{"encoder_arch": "resnet", "model": "image captioner", "tokenizer": "word", "encoder_norm": "batchnorm", "encoder_widths": [48, 64, 96], "decoder_norm": "layernorm", "max_steps": 6800, "batch_size": 256, "final_lr_fraction": 0}
Rows from block 5 of the text decoder, named by matrix and row number. Rows with one number belong to one attention dimension. Each number is 500 + 50 x the weight over the matrix's rms, rounded and kept within 0 to 999. All counts start at 0. Numbers have three digits each.
# v: attention query, key and value (stacked) (decoder.blocks.5.attn.qkv.weight, 384x128, the v third), inputs 0-127
# proj: attention output (decoder.blocks.5.attn.proj.weight, 128x128, transposed), outputs 0-127
v.62:481459540517534508449638469520586482453501359464454572508477571515452481522486457585452505485578472491524438481469394628488551560442529589498609404491453491484496495595455525591532570464462526490516458436506457580472505440512496566443462553570561503551438550488584463481392494511467562459412499554525480562507557435527445525472525469479509490462515505488488488464450615539604403502397
v.63:450537488523524319556553475552467494471495552404545569515481553471430428540528509580500438423544501485522509486482416471559554475521574503465519414528489556486516538431427494504521447484590490524572556415516540513510495467518553521428441440531545508507456413500470532548584447531417472486599468419560502544501522446491579530546599505587536571401493443420544430527507380523516497462373
v.64:412466491467572543510480459570537540429468430471414554604505580442534490553498506518628587538427375544415518418589524512558566537463377492575562461444522496480506490499512466499474461466462489565411442549456539487506471524587515528625403626495511646528478440439525514470514541453505523465520464599451503543542566452465455514511536489428539518490466447457481448417448529487508491531486
v.65:498528447532556410530489559521470456476523391510509485516578404489527461616579558488449498542465484516510564459450531493464505495480532508522452450502492479438509479496537533537513437518513498527590480548538409558575556551497550498481499501397504516510511457494482469475531524488490527486444466574477505541552386513473484487550560470427507515462454485494444434523637552530576421438561
v.66:516457537548434502402485475489473566535529537447500582556438469424485509468575528490435584426496487541518521507518518518446466489552459412512505444522526575455551489523483448466559430542524529514476531496481531468511526452591511535564578484512525468460564460505460456403562471576444493475542566495466563418520461462555537546500448503438461542472617460531432536520473569455501435487549
v.67:463431577436506477549515515588440530465536465439618534528456532456550458485531470532547453548438483511511573552495542422514541478469468531418499491627521540451535553582517441527572417546481481449517508426549462506505561491497422530506504492496491522395579495392505534517587476487445518507461499429555535430539538513532546439521496523656612430458428515432468514475483533447481440442509
v.68:427434507578518504530530592477495488502575504434434498478520494504462500444490472542552457546552404439490494508433474469443541533457439444547507395475568508483451497459475440563459483474512521533407501534500544503486495539504486510587581491497526550520495462567537516424540500450514520514517550508452438524485520539528572604421539491507549491432514520539470545472480456551515501477466
v.69:371562433441503432556495467530480461493438512587579410470598526578435554490488500408498522421501461557473489470502560527405551466528479447615541478539444463443448511541559534591445496487565526533549561572474479491451493563504441533490472467393595485492421568456406527477516513476504532504566438514518488468513522487423493493557555503539506479494492562497478495555593564443467529543565
v.70:500435493449532501554581528477496432512481559502606495438507481457540580387519525446510453471519509502546507487476477491455531585566544503534511529557505590478487518598559519511453423515468450523548520441399439565436517472510507446441419427546463512484544508508596576526391513532535540491510474428561438494640404426456465529496573412516540470433550491485538484428500450468483545552468
v.71:548577506529423549464492439481425533490487529566490506598511529462455504565512502536475332553634535505496479479503503492504510454484437415537461568539503495477487454552539534509500460418467543559448487527449482471576422492480477458532518572566474543484460448511364476513527452446525569525494506561525480547478475515520523450543501503476521424542524480503483492499585564488494465503588
v.72:483399446485532447458626589482555437502518436406621529485452535423528482507538583488492429433475418549485558532549455512542515490551526409591473523522466494453529464554458543469536514493511527465557505450412557517491523479517480523378490515458413411564549516506553495524466432465515485486652488567523456529483569556530489627460507466421484437480501485571501494483558476446594481435437
v.73:506454443493484554513553561480517519513507494505555468576428485528510618455414511534456578535468471511496524410531492553467464523391495450369485535417520533527437484509514450506529540621439474526471561506494534589525558537580491519503540484541500433437513438530543501486468526522481505513453390565477422485475492433515458519477496517413514535417492538501486501515460517564537477488489
v.74:454497488483524506527459565603498415549481449422528452498513471463488390445494466553528481538482468539538566459493446491515491503494550514475505551387542511550497502506557531481488549456430451574568461457461386517514532562529586435445524421510528554495479515600527514509455467574520481464478511490559507543451575565401568562544471507546517486433500505458497520521525481570497468512408
v.75:511458481446523557568537467454445465511499401501410409480570427389447480514464494552507497501394478529538576535433581545514557549572558590542433489426460597564480510558531464536491544515473484496509349441443426536462518545486498450527502453531542471510464544437549554528477526519488503507535475416599513490528435515482466532505628397521433460411520573471448548519580543535441514583518
v.76:643457525545462487589462489520510522529525520469449544538481393513503390490457432480466443429494481471478546524510559510486521499570477504552502429551418453528512527438540499514595552509415481478509452512503531540510504469485428523614588557459492477426510413524568504605518557553481491471510404541516552550483508541488461461529479573538435504505504595497452472487518562512533414378514
v.77:493513462501476538499529430509527540515474436550494510518527467518436522518426571513481603427515470498435443544586456553551527457444530514419548482576548510446478522502568423481487627519594506525467491584593439553567423432486586459452459491538501535571494484541403492473407511522487401516511494523425541533419459433486523494528498572510415572498484461490589405532520444413489471548444
v.78:535465494522420521546439466530549553526449556583548520507507613475535452533452478527553434481456520430474482446538571507520513484510477495473576408480511492554563551469531457488525551386471464536483467536522520484491561520494508589533542539506520459463393527489453468550479517492426516439462488546511428424516583427530396483467480518455525492574469534440461444446450590468540524460517
v.79:484501522532514435468448530606496471491524499431514488547482474531497575449505488499476545532547467466552507565525475477493558558581541493418456554474518479532501473518433572481464438465490485471481546563484449444522502498463486500459479447482595612522507538579619455581474511528563466487549537478459572463471507501440614521446490411628472383505474418433498495455455438514452523475416
v.80:531531458449470463430541453466472499404522498549547478505446520503422508497446564454494630493512485459589564443553487491413508497471502585466589491609530421415511514508537587410449511447501550526603494529610570481507574447536533536416486484407545481573360597475550481530487596464466483469502511516463610536436494489555527498455518437369472397561506588535497480439572551520522510475508
v.81:502485400577515499513512521437613508475541626513512579402456543441506485431588451540480499438460511519451520508482518442467463499491580454552522449534432572439542461563516533544549511495550408514513516500447571517533577533422435484522519534379435481423580515627463505419447474538438428543539457570623482469460594523526558449495539538454461595479439487498456469430529497519556439416507
v.82:574544569469521454472563522626477589549475454446543514508483448555545488428488508479543577423561516524433536539486483529500493469579505562423484456498625471392521472493432557454429589509584589436484506537486520520414483562556423426444457468479444452549491495554470518509563497473613563447448462460440435526530452489461477514419380404529449472472513551489492453594522446435541514530502
v.83:475448493541548415511441475501498583449464549482663510479509550419486427516551524498422509458435503505437442538582497452452552482537590483463463512430491402556547444480578472401530458450498503468540487591512527437506523543468574507460617407538494569559452524580546505470466528569470439513556464523536477454482519420611447491535508493487514536459507543453589488543612448443447434527464
v.84:537503538548530576393531467534500523480499550488509530562481424506472480493559511471630480397502473600552441454455517552395456523563440546517541498442560483534421531485436559536493378452506534524395452436641552544609423483528538457484509541535446474492499517438503473466614495465487556485525504426421431509459433544420462511528540478493519404396588565576569484452549472488552526549489
v.85:427574508428428620455434581464471533476557440537522404618544491408530426586514469503517419585440544607398553482554478458464613514545485538520441546502500525533547495610533553510511466466499447548411361462387461527446653530470512465405480484524544531524472589522492491449499535557439460533446630484544455470443482582493510484426549425551429441519481463474547500449534519496408481491447
v.86:390547524440477409615577538579543514400533475375533487450485437544465447485589507529432587519560415496470593548568519475510434488576573547506522523422516404561448458442514531461558488455488470517598548513481481520507497578447520555559510507487517420531470526545548507543464490429514406537507485578497553460460479501561470476567451553500409461470475382431512518463470472460451448514528
v.87:566547425433518477574544483346628458477512490544469482471450527446497578493582530455456507648472507441536481433493501498434444631519470488450550554485519587511410536467542522560466415514512523480448491464528523553526455520552537532521413528562513484441486553520516463532423462456506569467501509583493534425402471443468538558506431423454553474519492505559495530466525505502502600502528
v.88:466542535424405553454483572407432450497540612384469443485503455536483504460496509467440582504436495537495495465478551434458437634478423507465565496507505531535444529466487469453542580478543326510533516509457482553524532490525554485416494461575497545465560496387563599443569506569402489447551511455449594480579583459507532530569487502517437482508529579508529436541557629440488544585548
v.89:479469479616494602467497544625509530556486432495462514470515415603470528478499427533558471450481466538551468540445465487476449611476595533480470448485466490434495450451424586590474462547446449515428417523486520436387563457562483468575509471592425473453536463501506489496483434536517537508493499528540424545507547494438571483492408583511529457595465413479535480530509508555525485576564
v.90:514456443493525482549468425477494455445455460629385556576537404498448493507426606515514497471509546544656459523558518516534497418451499421503533465412465488496478495501511520411428585535515592427418528391520491483486460552450447585549465515457454453577405541413553553565519482462518495465491530547619483439462439536514481432397527496615550477518646477608548530495529441525576484552582
v.91:522570511540489564581426460517442517439468653533597507534532542470539514540530529482414449482562535495459490427525496459569562435436417530432524527474505529481476415492609479469525400424537573616411518467473599549520470535512550425471408473479442471540445410499427553460510463511501486360520459529519507554494518521593591596459504485429561447456533511407581550480527464463530489489484
v.92:596421545462410510517481511466616468530555545504564490552499550398612513528476473511554552551441525551437533497491475439499467529471534524595471534621462525526454484516518422488606494471492457456495538477562443505475474467530452478473501637469445538476481553541420527559360461604511528474435463583544477492425483519480513567565525511441475549473500554463496458471495522457471474402566
v.93:495364485410493446461472437579467582436447426455595529637523553421529534561458508546420597486483532511497495496500499483596529548437553540543435570497497479440465435522495501585513475433492486481508491488460545523532578514446563416507547520547412580555506483450609514427433430383465481456492581413555570514535541545580506596539485491538486456480461497535485491582447449583502546574406
v.94:516444537489556494464541449519469473424497577471552517555528511533494428473546521550468489443435542409488554603423536447523502495478548482513462524396539521492464393533462549461437507514479515503572476527472523499507514529504534505580485428491426599465512574604578448438443545554516454515531539479493567536549538547511455501470465462500570377522554443410501496469506426583465508587528
v.95:468532534521601568524495525461545499481462544464471488433523448467461407561505444438488450540559451484456341491435535535473521558478471543458547535493481510534529499481488623535450507440565629586545407422510529492495508503576543533432541499439522497513457474501451488539534490501488561542564471469480399521560553452483420464424501475457558468477583406507572468554583470526457483497439
v.96:476473551515545506514462384461539483534448374533453500551582498476509443489514458514531500479488490559516502477486520484499549519493469407596550458471487531540534485505598529442540518463470516540484472445516441495547405516537503534413404562493574500553545539416499592534499433586506442482457541419474483474478522472438476444548603530470507492487492533451478435522469547571486513594438
v.97:406510569471451484507474488393465523476469575673458460517468512441526474605528482508445495608496515552493424535439520481574459475478521572576500509442483563510569507477513525426489677525549577533552491548514533564518450465456490410550531553479494531494420523475443552503492469544553506447538467512451510458566480492540434383420457554435447560546519446505477494410443512462569502504584
v.98:484567464450513537457451587475512484465499517497429487588508528481530531522464553549502580576574471535511537505487456505542431442437505480517477514520567529555419480508540537479533432455384524506535525584381601471487482536411582471584439539461531471562576403571458497474477461334499573466534504535493600602474484405512492469506517557444497543497488450542483336483454555418546486475442
v.99:393477492432441432508467504475533404493487560546434457510562456471493452514492515461479492547499533465458532561478514559487425429537473557548493442479568533627438475647587483374369408608444523510452580577465532582524521550544557513562401492424529391486434444584544482473499516427489568533621538536480484542537504522518470521506520440474390517536440440418538543481506387465529533458504
v.100:385566428543467402554561505529420560473515489473532413551493491501502455512580530494596460453395534531507521508553504449450464518527614492453495387526539577547540486581547550390470462533524489503472527549357490460412486492493545493487363549436463543439429571472560518521443538461554617480542568551547505486519492497438480532476530413421396478522437506533496438531524427430484516589582
v.101:566379606471452544474473471507583505505398551415529524453513515461449507563582532550470545474444526480486521583483476491514494505448475523481422465501447442469399566495435515552493454430438487496448519447561442551567493517551509537556522562533465516491571438502507569515564506423538395512515591451504489495496453539444547531627504591529534552459460454560430547584497427487494508413569
v.102:470386487487521427563615505475560575428467488467620541501523529550507375505547488486529477525524449534430529487530579485447475489496479515506545595485516494414583433462476534567456457496538498464474538459519565561627463496520556354426505454499522493575424519511436355515345522539570578459465479448375458483487523550584517519453496529416576476492547467521567438494516447540477517471501
v.103:492559509510538523406475541383446513475500454543471479422457466467470532479515457548459469382547558494478410547431463580581531480455584458501502457518467479509504464489460539580486566532587500449524572507446466592556429517520565463505621500427465384482596510515542477502498522556487630505547506460462558498602567337504373513558488554531479412535495467540442485534467396488526488498504
v.104:582599626452561523442464471521548540545505611546539518530522507485542517443549509535505399566522516515527442411404463494529492479460456488526535542426516557534467481489423442482600585493509487448571503479564532486516590528450509487441604465556494459423429610488483466479504536560375419465542411407586488455485529480471456406498457478524641415530472537453513502473490536453441458468630
v.105:435526562496477431593518517567479428472415418466608528571505449464550493483481468555440514443551436503517505488536443549443572498588455572472497466421504487540491488537614522550543458501542541528570504496519424465578527519472475545524581406560528438529489447499454472531459433526481477523526460452534387477491460411429452536551472513520497438514501540466510599561587439518481453446582
v.106:494535538489521487483528473528454566495538487489481475500448503417505503497510520352523594439542483514476418496514558521454526452520453453517578432493504415488543435492585417554538428556578584538495468456515587461475499434571474447514391534446553412498516548470487496560586434513464552452579432471494475401565574582494484534514544434483536515543462559471540497489488509524541581530412
v.107:606589448435453535539567495527360525535394439408499458496537571475523445483552555550557478414502539442458431553434484504473469565521426623613376504456475490464433508570552567503466457462399496462537583523504503456504527472549375477515523460469441532554527489468520502467453518484508447535585473489470525559516469454426493535615524514497533466502452612539505527469520468536454543522492
v.108:618543527492541438500624422473477442483469505408405491545487480478487440485513577441497578474535492401453428576482522476486450511507511605409565526529507485436493447577494461467502575527525503477594510520448454605541449503559590472499405505399458520475491510489569529562433551511547429515503497461563560422518466508519539434559495525489478602504508475450469404640455531565535545444546
v.109:499554492499493490436431483447457490481456381443486419492471476513507532431534546531467527500554539527459535495514593567477407463539424422493525507498585460529601477585536515473432426537528483512465474501466535439560542513514521502455448395475561471493512534500562418490432485576587580531496479422512526553494505444533501514475632472475427345570552482499500517446492544533458409607430
v.110:421509411568575436522465512578486543420539447514557473424430358423591478521636579524446516500509479542551483512509457498428553558501527497428453426497526477474545494527458579599568440427489528564530475506470464524430532567491602482651466498473555460482586426500474461469453454480540599523527563507492482550420480440522524427502507470471545482446400446496521375535526497536499410602524
v.111:417390457584543494527481379539502502488535474486563526465434510450541567442492510432542538467552439525493503574480501409512448540531605422440477542527477523591587547524481493453545588589486520429530412477482492506521397546608519498478548469568455532514535552372500587500563480505558476460483477415474527540521544569503550451464450460478546515466494437545459466509476509501492526586429
v.112:511451505543474496447547489574462444471504455543436478445540530499531566496528483571558548515448457496429543464465503417451481449474524591437477502514482496516503573603415442547510479485483522422482456481569484435439510506521420455453558493527405514473573515502400441524421508497517484477512484576481512467507529497533570535447530531552542582522567538515526449547495513513464566590482
v.113:594460463485439530448397398548416547531468527523537514519566523576503483495517489418458507407566532422448549540515532540527506467502427492545581516528475479474372586452534462482497385435492468448533618467526528490535524494394489577554467504494507495484507590478548492484480555455484486504539511491568448620518452416423530429573458531506554460440414462534567549570615516455471427457415
proj.62:537487587498543461548488591469553386494523462503552429549486449493429488479475517473513586396490410487453429446426480519585358480512410492427457570475481432614508545407617464473578514531490521450522500503501417557477532499411610543526472471498465488526516505539515547406506624504524463582516512566609512400506582530489538447454487460456510494485538532509517556511479522441480582520481
proj.63:587527477451464460563505463442489448496531522469476395494555484508471486549611508446452560499522552493485473475494495402608487524527452521577479509526574509446545437416524505473489617464511501525482422571543538567534492548477448534502603513471514545530574508504530469513531500480582484465462481490471572451511507550548462496391427511515336531509526606463378554423440580535384493530489
proj.64:527465526472506589522452374516497434487550442474575455479477432483437628441476453578523503589548468525489416526478526491515500545431569471494550456580492480477507472515568592527462401578485506580398497453574554562463545550406436522578514358494453431502400529477452495527451483546541619441522543548535512424476554449485526510384481542434531561562493524483485584513443496545540469445452
proj.65:510509472490508566456543469515510493519467574565442565481512517496484566512497523514560568578456476494515487462460506573502486460456484520539542525497547481472496478511466502538543486415574544553494549437484486547519538558388531540558560483486475572471499523434555390444491411471534548519461535396547468468549493542423439445397414544510444594503448485526512521454529470466552588441510
proj.66:561504466462505445462477531487492503491521483518526471530443504518506546477436468572513516592528466521553516408601485545396428490492439506509577570513460425464485587544552549523520549537499512494464500550524513560481461517540591463529504519469508537447544477517527584524485512395482481490466485472542488446462480465442430574443467394455518487553379475554510461604471511533541447496482
proj.67:520506420459444538477490490476603479544479514449484492512571437498519572535459505482463530504431487415503460449472559480457426500511385534556531605459472499569505535507524540388515606478481469517512530485566478416490495564519563523622524498550474486473473411513442537527539498583529546487526511523493552536457533440530557465500440511445528631518393419444469571487567521572410549478412
proj.68:474529417555568464461458495446475435558573467524594468459576455546479502497489547536438480552545535501518482543526512570555480450498502510534531419527466485523543406481483530535558433498459550489405527564465477473440519491484489516491483482437509552494508520472484440551445473484439514565441542530448552479526524473497468480515435523459491489611486521492535528584527530493453538507461
proj.69:619479466491572571461552537454504517375427469512405454488490502448440459552476494525505384511507400506437542439499508540492560592556496521491436451545544511537627483501466516514502470462571470483501495358565557558493460445428557467604472535567514507445530501427480444425492502555418511523474485535569446596492473534570518595425477504493370517510507503434479473500523545518487538533554
proj.70:595507492569499503486503537480510483463488524416386430537592524538563477516475487480498510450558440533597538497526531537489564474433497474494452427470546484549515498401471505458508448491542493418568534546520484579525540502464528480608605417530439501548443456509454494435589465473508480516515505564406496564484472516559407423506549544459568475502526443415490481594555448403473471455506
proj.71:467500461580506551542526479465502515463470509505520478481394455559466475512454472504586530454446503437490547419468460539505470512457487517454447525566422491455505523498596574536467491562531430496460531469503431581485522566566423524480522499546446460483438611513563510532480507467437516511582409470582518561496584531538496497456444461517483513510549505531466540475478561439495532486517
proj.72:496531534527490606461531556442482485576491517486443449491481562546436501504416486475435540511517593541471420475558573517561511476479482410570549453542553462444517460469525534502525568401559523487525368494565480525602480516498523493532523483456529504424421454614512481536528421454486432458555523495412475517492497491434407529564510553571479571410490555555513494644448531509486482412399
proj.73:489487512413499410479513469502464430470561456506500476570552410493461477412472539477503514520553600488413583501490512466410471542493555445527534472558474571500545557403487501491505521557569510451523502550466534452557525513499447415515481510467485569544502420567432508554533447468515523532485569466433534483533516540515510593394510456551520501436539443463439511467508558459558503456548
proj.74:431538464539536522546517609463485519515496594479495569474499475562500521533489546573474422418443525445492512580508583493573504539461505388514428490489570557479517458495478482485571416475433566570559501561545496484518544532454530493486503573494457537530477427446455470490558428499542432490463497484449560414619525497501520447541535453482492462448503497502507534548453485543543464475473
proj.75:499473436580527510514406487508533535532451589453510552481582440530495542587540583520511510504559394499467540636476473440554500540445554498479527379472550595554469485483453484507474472490513467468539495575562511601480502539493552453547586465525419488528518528557523477445549376493523439596523394634506444398523392522459466512486417544499452474448445391527509446518495399525429526528501
proj.76:464497602474499471437544503468514570544468534533536526501422477466502579491544577475518624522502580516512404432501488537453505516586507497551569439544464573440461418531486509427471498507477569440494437391480451464491502490558485497549396485458519510486557479523487445443447558525467577458499471541499473499491445555530608460422448370568510519486489431558482549526467460555493498558500
proj.77:424419534374587486525499477524466528524507494560523437513495524440483521522582459594534475538528460381543606504498445512502455478509586514431514528530537463397481426453485502454480497526530573481536444469506552458472499499474420530490550583487512466567447532494458536430544475491542511403539448577528499574544486554407439505461499459559475465562486561492487439420588517564619436488566
proj.78:449511518473458561507509488450475470450538432501472435532500440534389532488479440471519488478507568555496564467471429422422440558509516513480480519488475532529489479496535561447441510577536458486514531454508494564463473520607467468530464512515583529528499428475491529541424565553520530545430510535515450481443544533536644548493543436456515523417568524559442507441504450550558578543502
proj.79:440429497549572505478546489494499551462496521437522552466530567474557469476566459579484454481478482469496493524520544535581523502450450479461424496535526499501483527558452528573530425512402588557483542575519422488441449460414628479548528471519525530517549528506459433507503539520519508461485402515456565557508488397460526359603540525483539572569537427455558467545474444519440469410453
proj.80:434510542561430505486510496578431383547478527584445519381485474502502443499618512580416445466485576541470393434485463432583552553405479562526496455498578495537558506550428507539506501460509603555544556519457445400492450495519493487646548483497541512476553504520457464440459459495500497512447446570512508572565488491510474429544411527477524466492543455525517455591397387488565491584412
proj.81:444493567539458566363452583528516514401530523494492592507464509526445509521493504550478454556526478464576459566496610554496539488483490452488485502437578499467564482436463560534463551432410527493537443446666570526472513498515616507562509472608504498477609512443456432553549412559472489502474418459535501514505475435522487474426512487494506452468463400430504504439466465495425510359526
proj.82:486461412484505518493494465522445558573429586509514515437565516435555421546351446487460470419446485564513384448560443516479534537471567495405572468493477537498526573566513428472540504511370546510528534573414475394431548548534559531500511459482489542554435527484434633515519436424471541471575488599571491494476496509491436515463540541548483516562463539486463534572537518453479626511406
proj.83:438505465492441589458537549546421538446541490518541451525522484559570437429551512491509513533417516566585621535496427561465424558442496485491515582461448508406469565542492565480505480464475513523582455415508423536560521513524517536559428472499482464498530499565454419454491464511590520542487530506409531542404551491466452497523511611430518536444415475581526401527516498446510594528519
proj.84:441475522534446486465488493481478450427465481520470492531576536531394567444444479447348469509466390510486522363508457420540474520508514476529437522508474426533531485557488500516514583582456519478432621575403446642420533486572452466528535363452555511614540515564480589471551551463600473499473531564581445536409530474511547518535518523517568550563484548511454546511490425516483531516592
proj.85:483528394515479518461459460451574498336550466547500497434491393399465467478585539495510615481481576451507485515484462475582473533553581575570515562575521442400473460502493412494489522386584576485523476517522579546496399507515518442480601451486415544444471451601536424569421512445551538554502511528583520493424446577513449473467504515572442583486571456494488416569576410503567453434575
proj.86:519560528372430535475422481415471515464545490496490529492551565546643423472501484506558479478434501515487529487476573568488559475507538544479487517502473504488468509455519518572453628548597504527526425489428478484499572570404491602393483406467555498496450548444419492493484521590530435565495490490371536642499561507419463464505511475458486538539480423452534432476494534558580550508500
proj.87:523495451482497390529583565594467422466463478558492541480421544502502529548460498462454413503585417450504558496511515437529565460497522558477444452438506492591447489482509430462495544494456485488479493516580421548496523466473499410519576564458512556425510562597553502531541494545587443476429513468507578622521511481411519470573520558515432511523526504420517559462569500498535392437445
proj.88:511492440373507568505492475481506415453514501466584438502449598460545566476528498520436487544533543544477466438480562547622444424420452583437466417575539484495496418558487452510486466466516430417542527409505415434562474516538472508532444467564465514401493574428630540496470573544618598587559511548548546525528532511521517504551463551508556378533518552416449536436480408564455375492574
proj.89:513572543477511614532441559458509545435439483459537603481475608531536440512420502452507537500578485438473499487487403550421506530574390510490489502585471374522484468536553516503584493575544490472508507515472533564448457448547493427405451545621583513529514484537555517438457527454441502468467536440551475489484503448568539500566554450489388493517452509395465511517512607475398524394488
proj.90:549484573524519511605548541516526529526490480430425467485536447459348426414497485522435548477442469372450485542524545518514489486561483451539528539431561449500576476538603488537581571453521549530430437502434500544534460541456444406518551532463566445554529451450463513482571563481510441488565571546406502630427372514517479585559483496545583459320436509474581558574518548526496493581407
proj.91:498432512507545554483634546515501530563475501609453489481494408498555597338468547502462502497472556576572472465595569539565414524486487531468474482516558486452448459457384495413447522531472547535487465605475421549483571541558564423533421466423482537556579488519470414564423463462536406525487500427493530475475540462421515397462498487553525557400516585582455502574508500520438539444484
proj.92:497477511569555469457560508579463555445546584476560534471525520467519644508517500472568410528567474444393494481468494437535486558481551413523411535480548545451485462483505438526427422462508456523499429410571559549507508559421582566587502425531403533504575499552422494432501497484535505531484575404503565513601575455495504447465427481516457536520528429539575573511529459483425460456498
proj.93:479556438543649540426448506530387473557414525462528385574617406522467520471554423444568535478514593462500472501520530543552519585518561508464503470646507511568512532455507538508427547531490530505549437440513523509513423487564393416497455526467505469570434488452501498499373520499565574518450509467423572503438489439551439468424504610507477552465573455492551473518491524434462495457528
proj.94:544528415447537496489464581481487517480440438510434420493521479525526569508498374397504633530537496516494522544543526506493531502567447483556507503473498454496457558480536571592522576484512523540567399495464523509502415487549437580479498444583613474510507507448498480493459503472489547524473513522502508493401541538492455483513515498433490607518391522509446440516524435499482529534428
proj.95:532500428520450510560570511489533482410438428587475601474470510525502546457450487616528530473423469532649494464510470490518601415510401488514455568485482482468463476508486538445480459492475474460414479563464468575522478444444473506397523432474506492549482520588540492446499458561459488485458442573543496465425569486529571563561549565486489508428543557561559435471498500533440541553450
proj.96:562593415509490515448515542499484503538560524446472405503566536462443434525498525470524569478525625471497455511456477509509471431496532505428509492549506481469482462563518521545458457553462425512536586456413422514493522402511512520560538389525456516487479492497435371506489537503487513441541488525529475520433537463566552614486521494495481527506490435446485537538492469558514486461581
proj.97:566521463484622490495465551555543474475509514386506563501492478522476514468508578481421531422482492412506489518487545570501537448527504381489440595560539432562504536490441443545566326537473529519499527533522480473554475381526513531392564521580582494534537516464556438459494500418484503482435497414574445468426467588544519488543632560579496442475446540492536516524470470504506443491461
proj.98:505396513454523477537509362537583475507548368539451511490635522479370463478485511440493480464458455450599495621411579525432531557562515448516484564512490462565488464462539466584505502390557508436501465443577497470554482493527514461480639481511479492521481558398536573489517574562568476546588426504525506541483402566443556543523478549504403431486479492465495521476505434559499500527574
proj.99:485491532530556501564530585467521456494588532441519470446587554555539472512527487461502570527561478489500493493408493411502505427504477522570478526548507430489398539438456581557512571272606539556439355498503496441544386467469461520462575621503555527559502479480525499416464430491582459600567517451515540439469451572432610510408448540500462559541537567516411536569432503562493475427476
proj.100:565470620451466551463493529484429509527570597467420460489487529557477552570560505435480447490617474562564480489456456419544538472462503543538367529529458447547477472567532467539490511497529457537413437536513475520573572526502494507460563578574534504501509478537477391549506477531502404589461497416511493550548480513533514501583382481442456573547527499487455621388434575538505442388430
proj.101:414535478462541526489461510489420388474371433569530464498531517551500432541375436527500536463506510476432627446527508522505527491463571484558450431473544562531523518525468513444403530526558492521596507396399498459426471474444440628563531546533594490549417503505482565523522539501527417523493512612473383519530521526489463540432504513551468447452527517497440503508490511476507556560543
proj.102:564537444519552424548471560493474525569577477486477641473497439465518538558448558522520520599485511518553503544588591492497488494524436495454585489486531460502417456485387476432525521481445425571445500574463422542429533541487490607525538555423475468498659399472595584510517469455462487537421408553613479492450481495591533480538460338477446515518400419482482516464425500531501475505476
proj.103:508498567454466489511505532512507472473477537449404612597460412486512572553394534484555562389537409412501501514575530485455553592418508531556484537514546436490553571534513437515495471450412483454499452558589453396440403466441498447625505435431577555525430516435491518587489518533565420403440529471527511417489447579502478540443546436497483593474503538451544474560541515526554542496542
proj.104:522413454493505501641530510479557456473523511472558520507436479595552567469456583474445521459474503560460491610527492560450452628535546424466589481455504447463580491386588532531544483567468470523494568516502561553483506428547455453509522400478500461638537485464442532479441546469375489490401590547376577496539505438486478451484516511528491553471436598546517424462569453531549460511457
proj.105:514467475514522508532490535470500492451547550564536430455531498475549578512521524455591531581511504460445507518373491469562436565511611472461525486572550510567456569549510546455490393488513508481445499485487495527377445523438482576594471458387460497584456449525531481508499533532488486544426509524416561420536484456527508460461543526488583493548501401512502414516430515461487546438535
proj.106:536597412559397414470457547425558522565571519475504590451508517544459519454485499525467417598519477566519559494442481390530448498468497590482565512464587498529461530562495485552486527464462558557578561439503455454607535573469563461440442439507459535549532392491430521456421460493541573469530510402478569527419541467522558468447463486517558500534517497455483508505494441500443508457474
proj.107:368467559460423454494448469521620447484564450502549502490459520557472551487597423419500555556515554433417571532522469506456536458517636521476562494491484549513592531510469589449469550471575525535536497440523519479422511499412448547564515501336559502504526421526452474531540580499481435518484608433518543508559533523478553539496476420465434526496495436497485566413597476477535480450431
proj.108:409496509466501540416465571450469432686451511486524552484524556446431528584506531568525504512565507519497615505488536524439533420334504563467558395553561426576504516445482494512560459572537435471494482530448503405516538484498460478475510496451527563518503500459506538542541471493545494539521506523494526523448548445531520552489513451521519424379474490453490490503615514506510510415432
proj.109:519505542593476424499571500450520509514524574480517442555478515500462553564534484413485559374489486502540430632545468416541492473542446592536547494522501573398509480557462502541553532427514462538436568562435478508453431534453465485519543497395417558476577443472541426547430492500501458485579504416503587494466475549521577572459402474509552494474556439509557534544491486475485488503512
proj.110:541497520471531504442399524448483434564495505561462540553545439564443512492330438605541492533474493438664492604408467417520456501432508530460488522508430461577520483603583429413468491570586429450386476449549451529430541495530494416516547524523478551503485517592602481512539517649453497526494487495557531442489436517515538568549501516502560482506495465507502586506356514461520550429535
proj.111:475547428456478486344465528439437546438473518470419573478552463493510485635449514501455456550486485513526458454482480549599571469448493500493494492600538536461515413543570493430478388515477490488475595542500470589481478469471447457514475555534507536434495560452396502489445512621446530540502513482622451506482546525493477557574492463588532488548430533537480517538537505581506517475546
proj.112:397473454552470539471479579480377476513532492520498528518439511520471375437543458556466479423434544452416509463550617477520526597507490499514542510518480475513530482512483526458520516558495466401531508456473557504540532599469549537442570510539537432520485458486514498477491473412501488602528476538488560492525463486532474456490494468535453492505478535487578518522510516524431566477569
proj.113:493584560490568423492520476424523460536489525452457548477462576395476499516491605620533510479433492585482543466517462603478529420461431464561430524508519505408514474527439523522518434463452521499461487608609475514570593524478572546553524531530523525610544489607393479479537423442483524557368496470484441470403564508492395536567565510433526548462550508425487510525467512499490390485457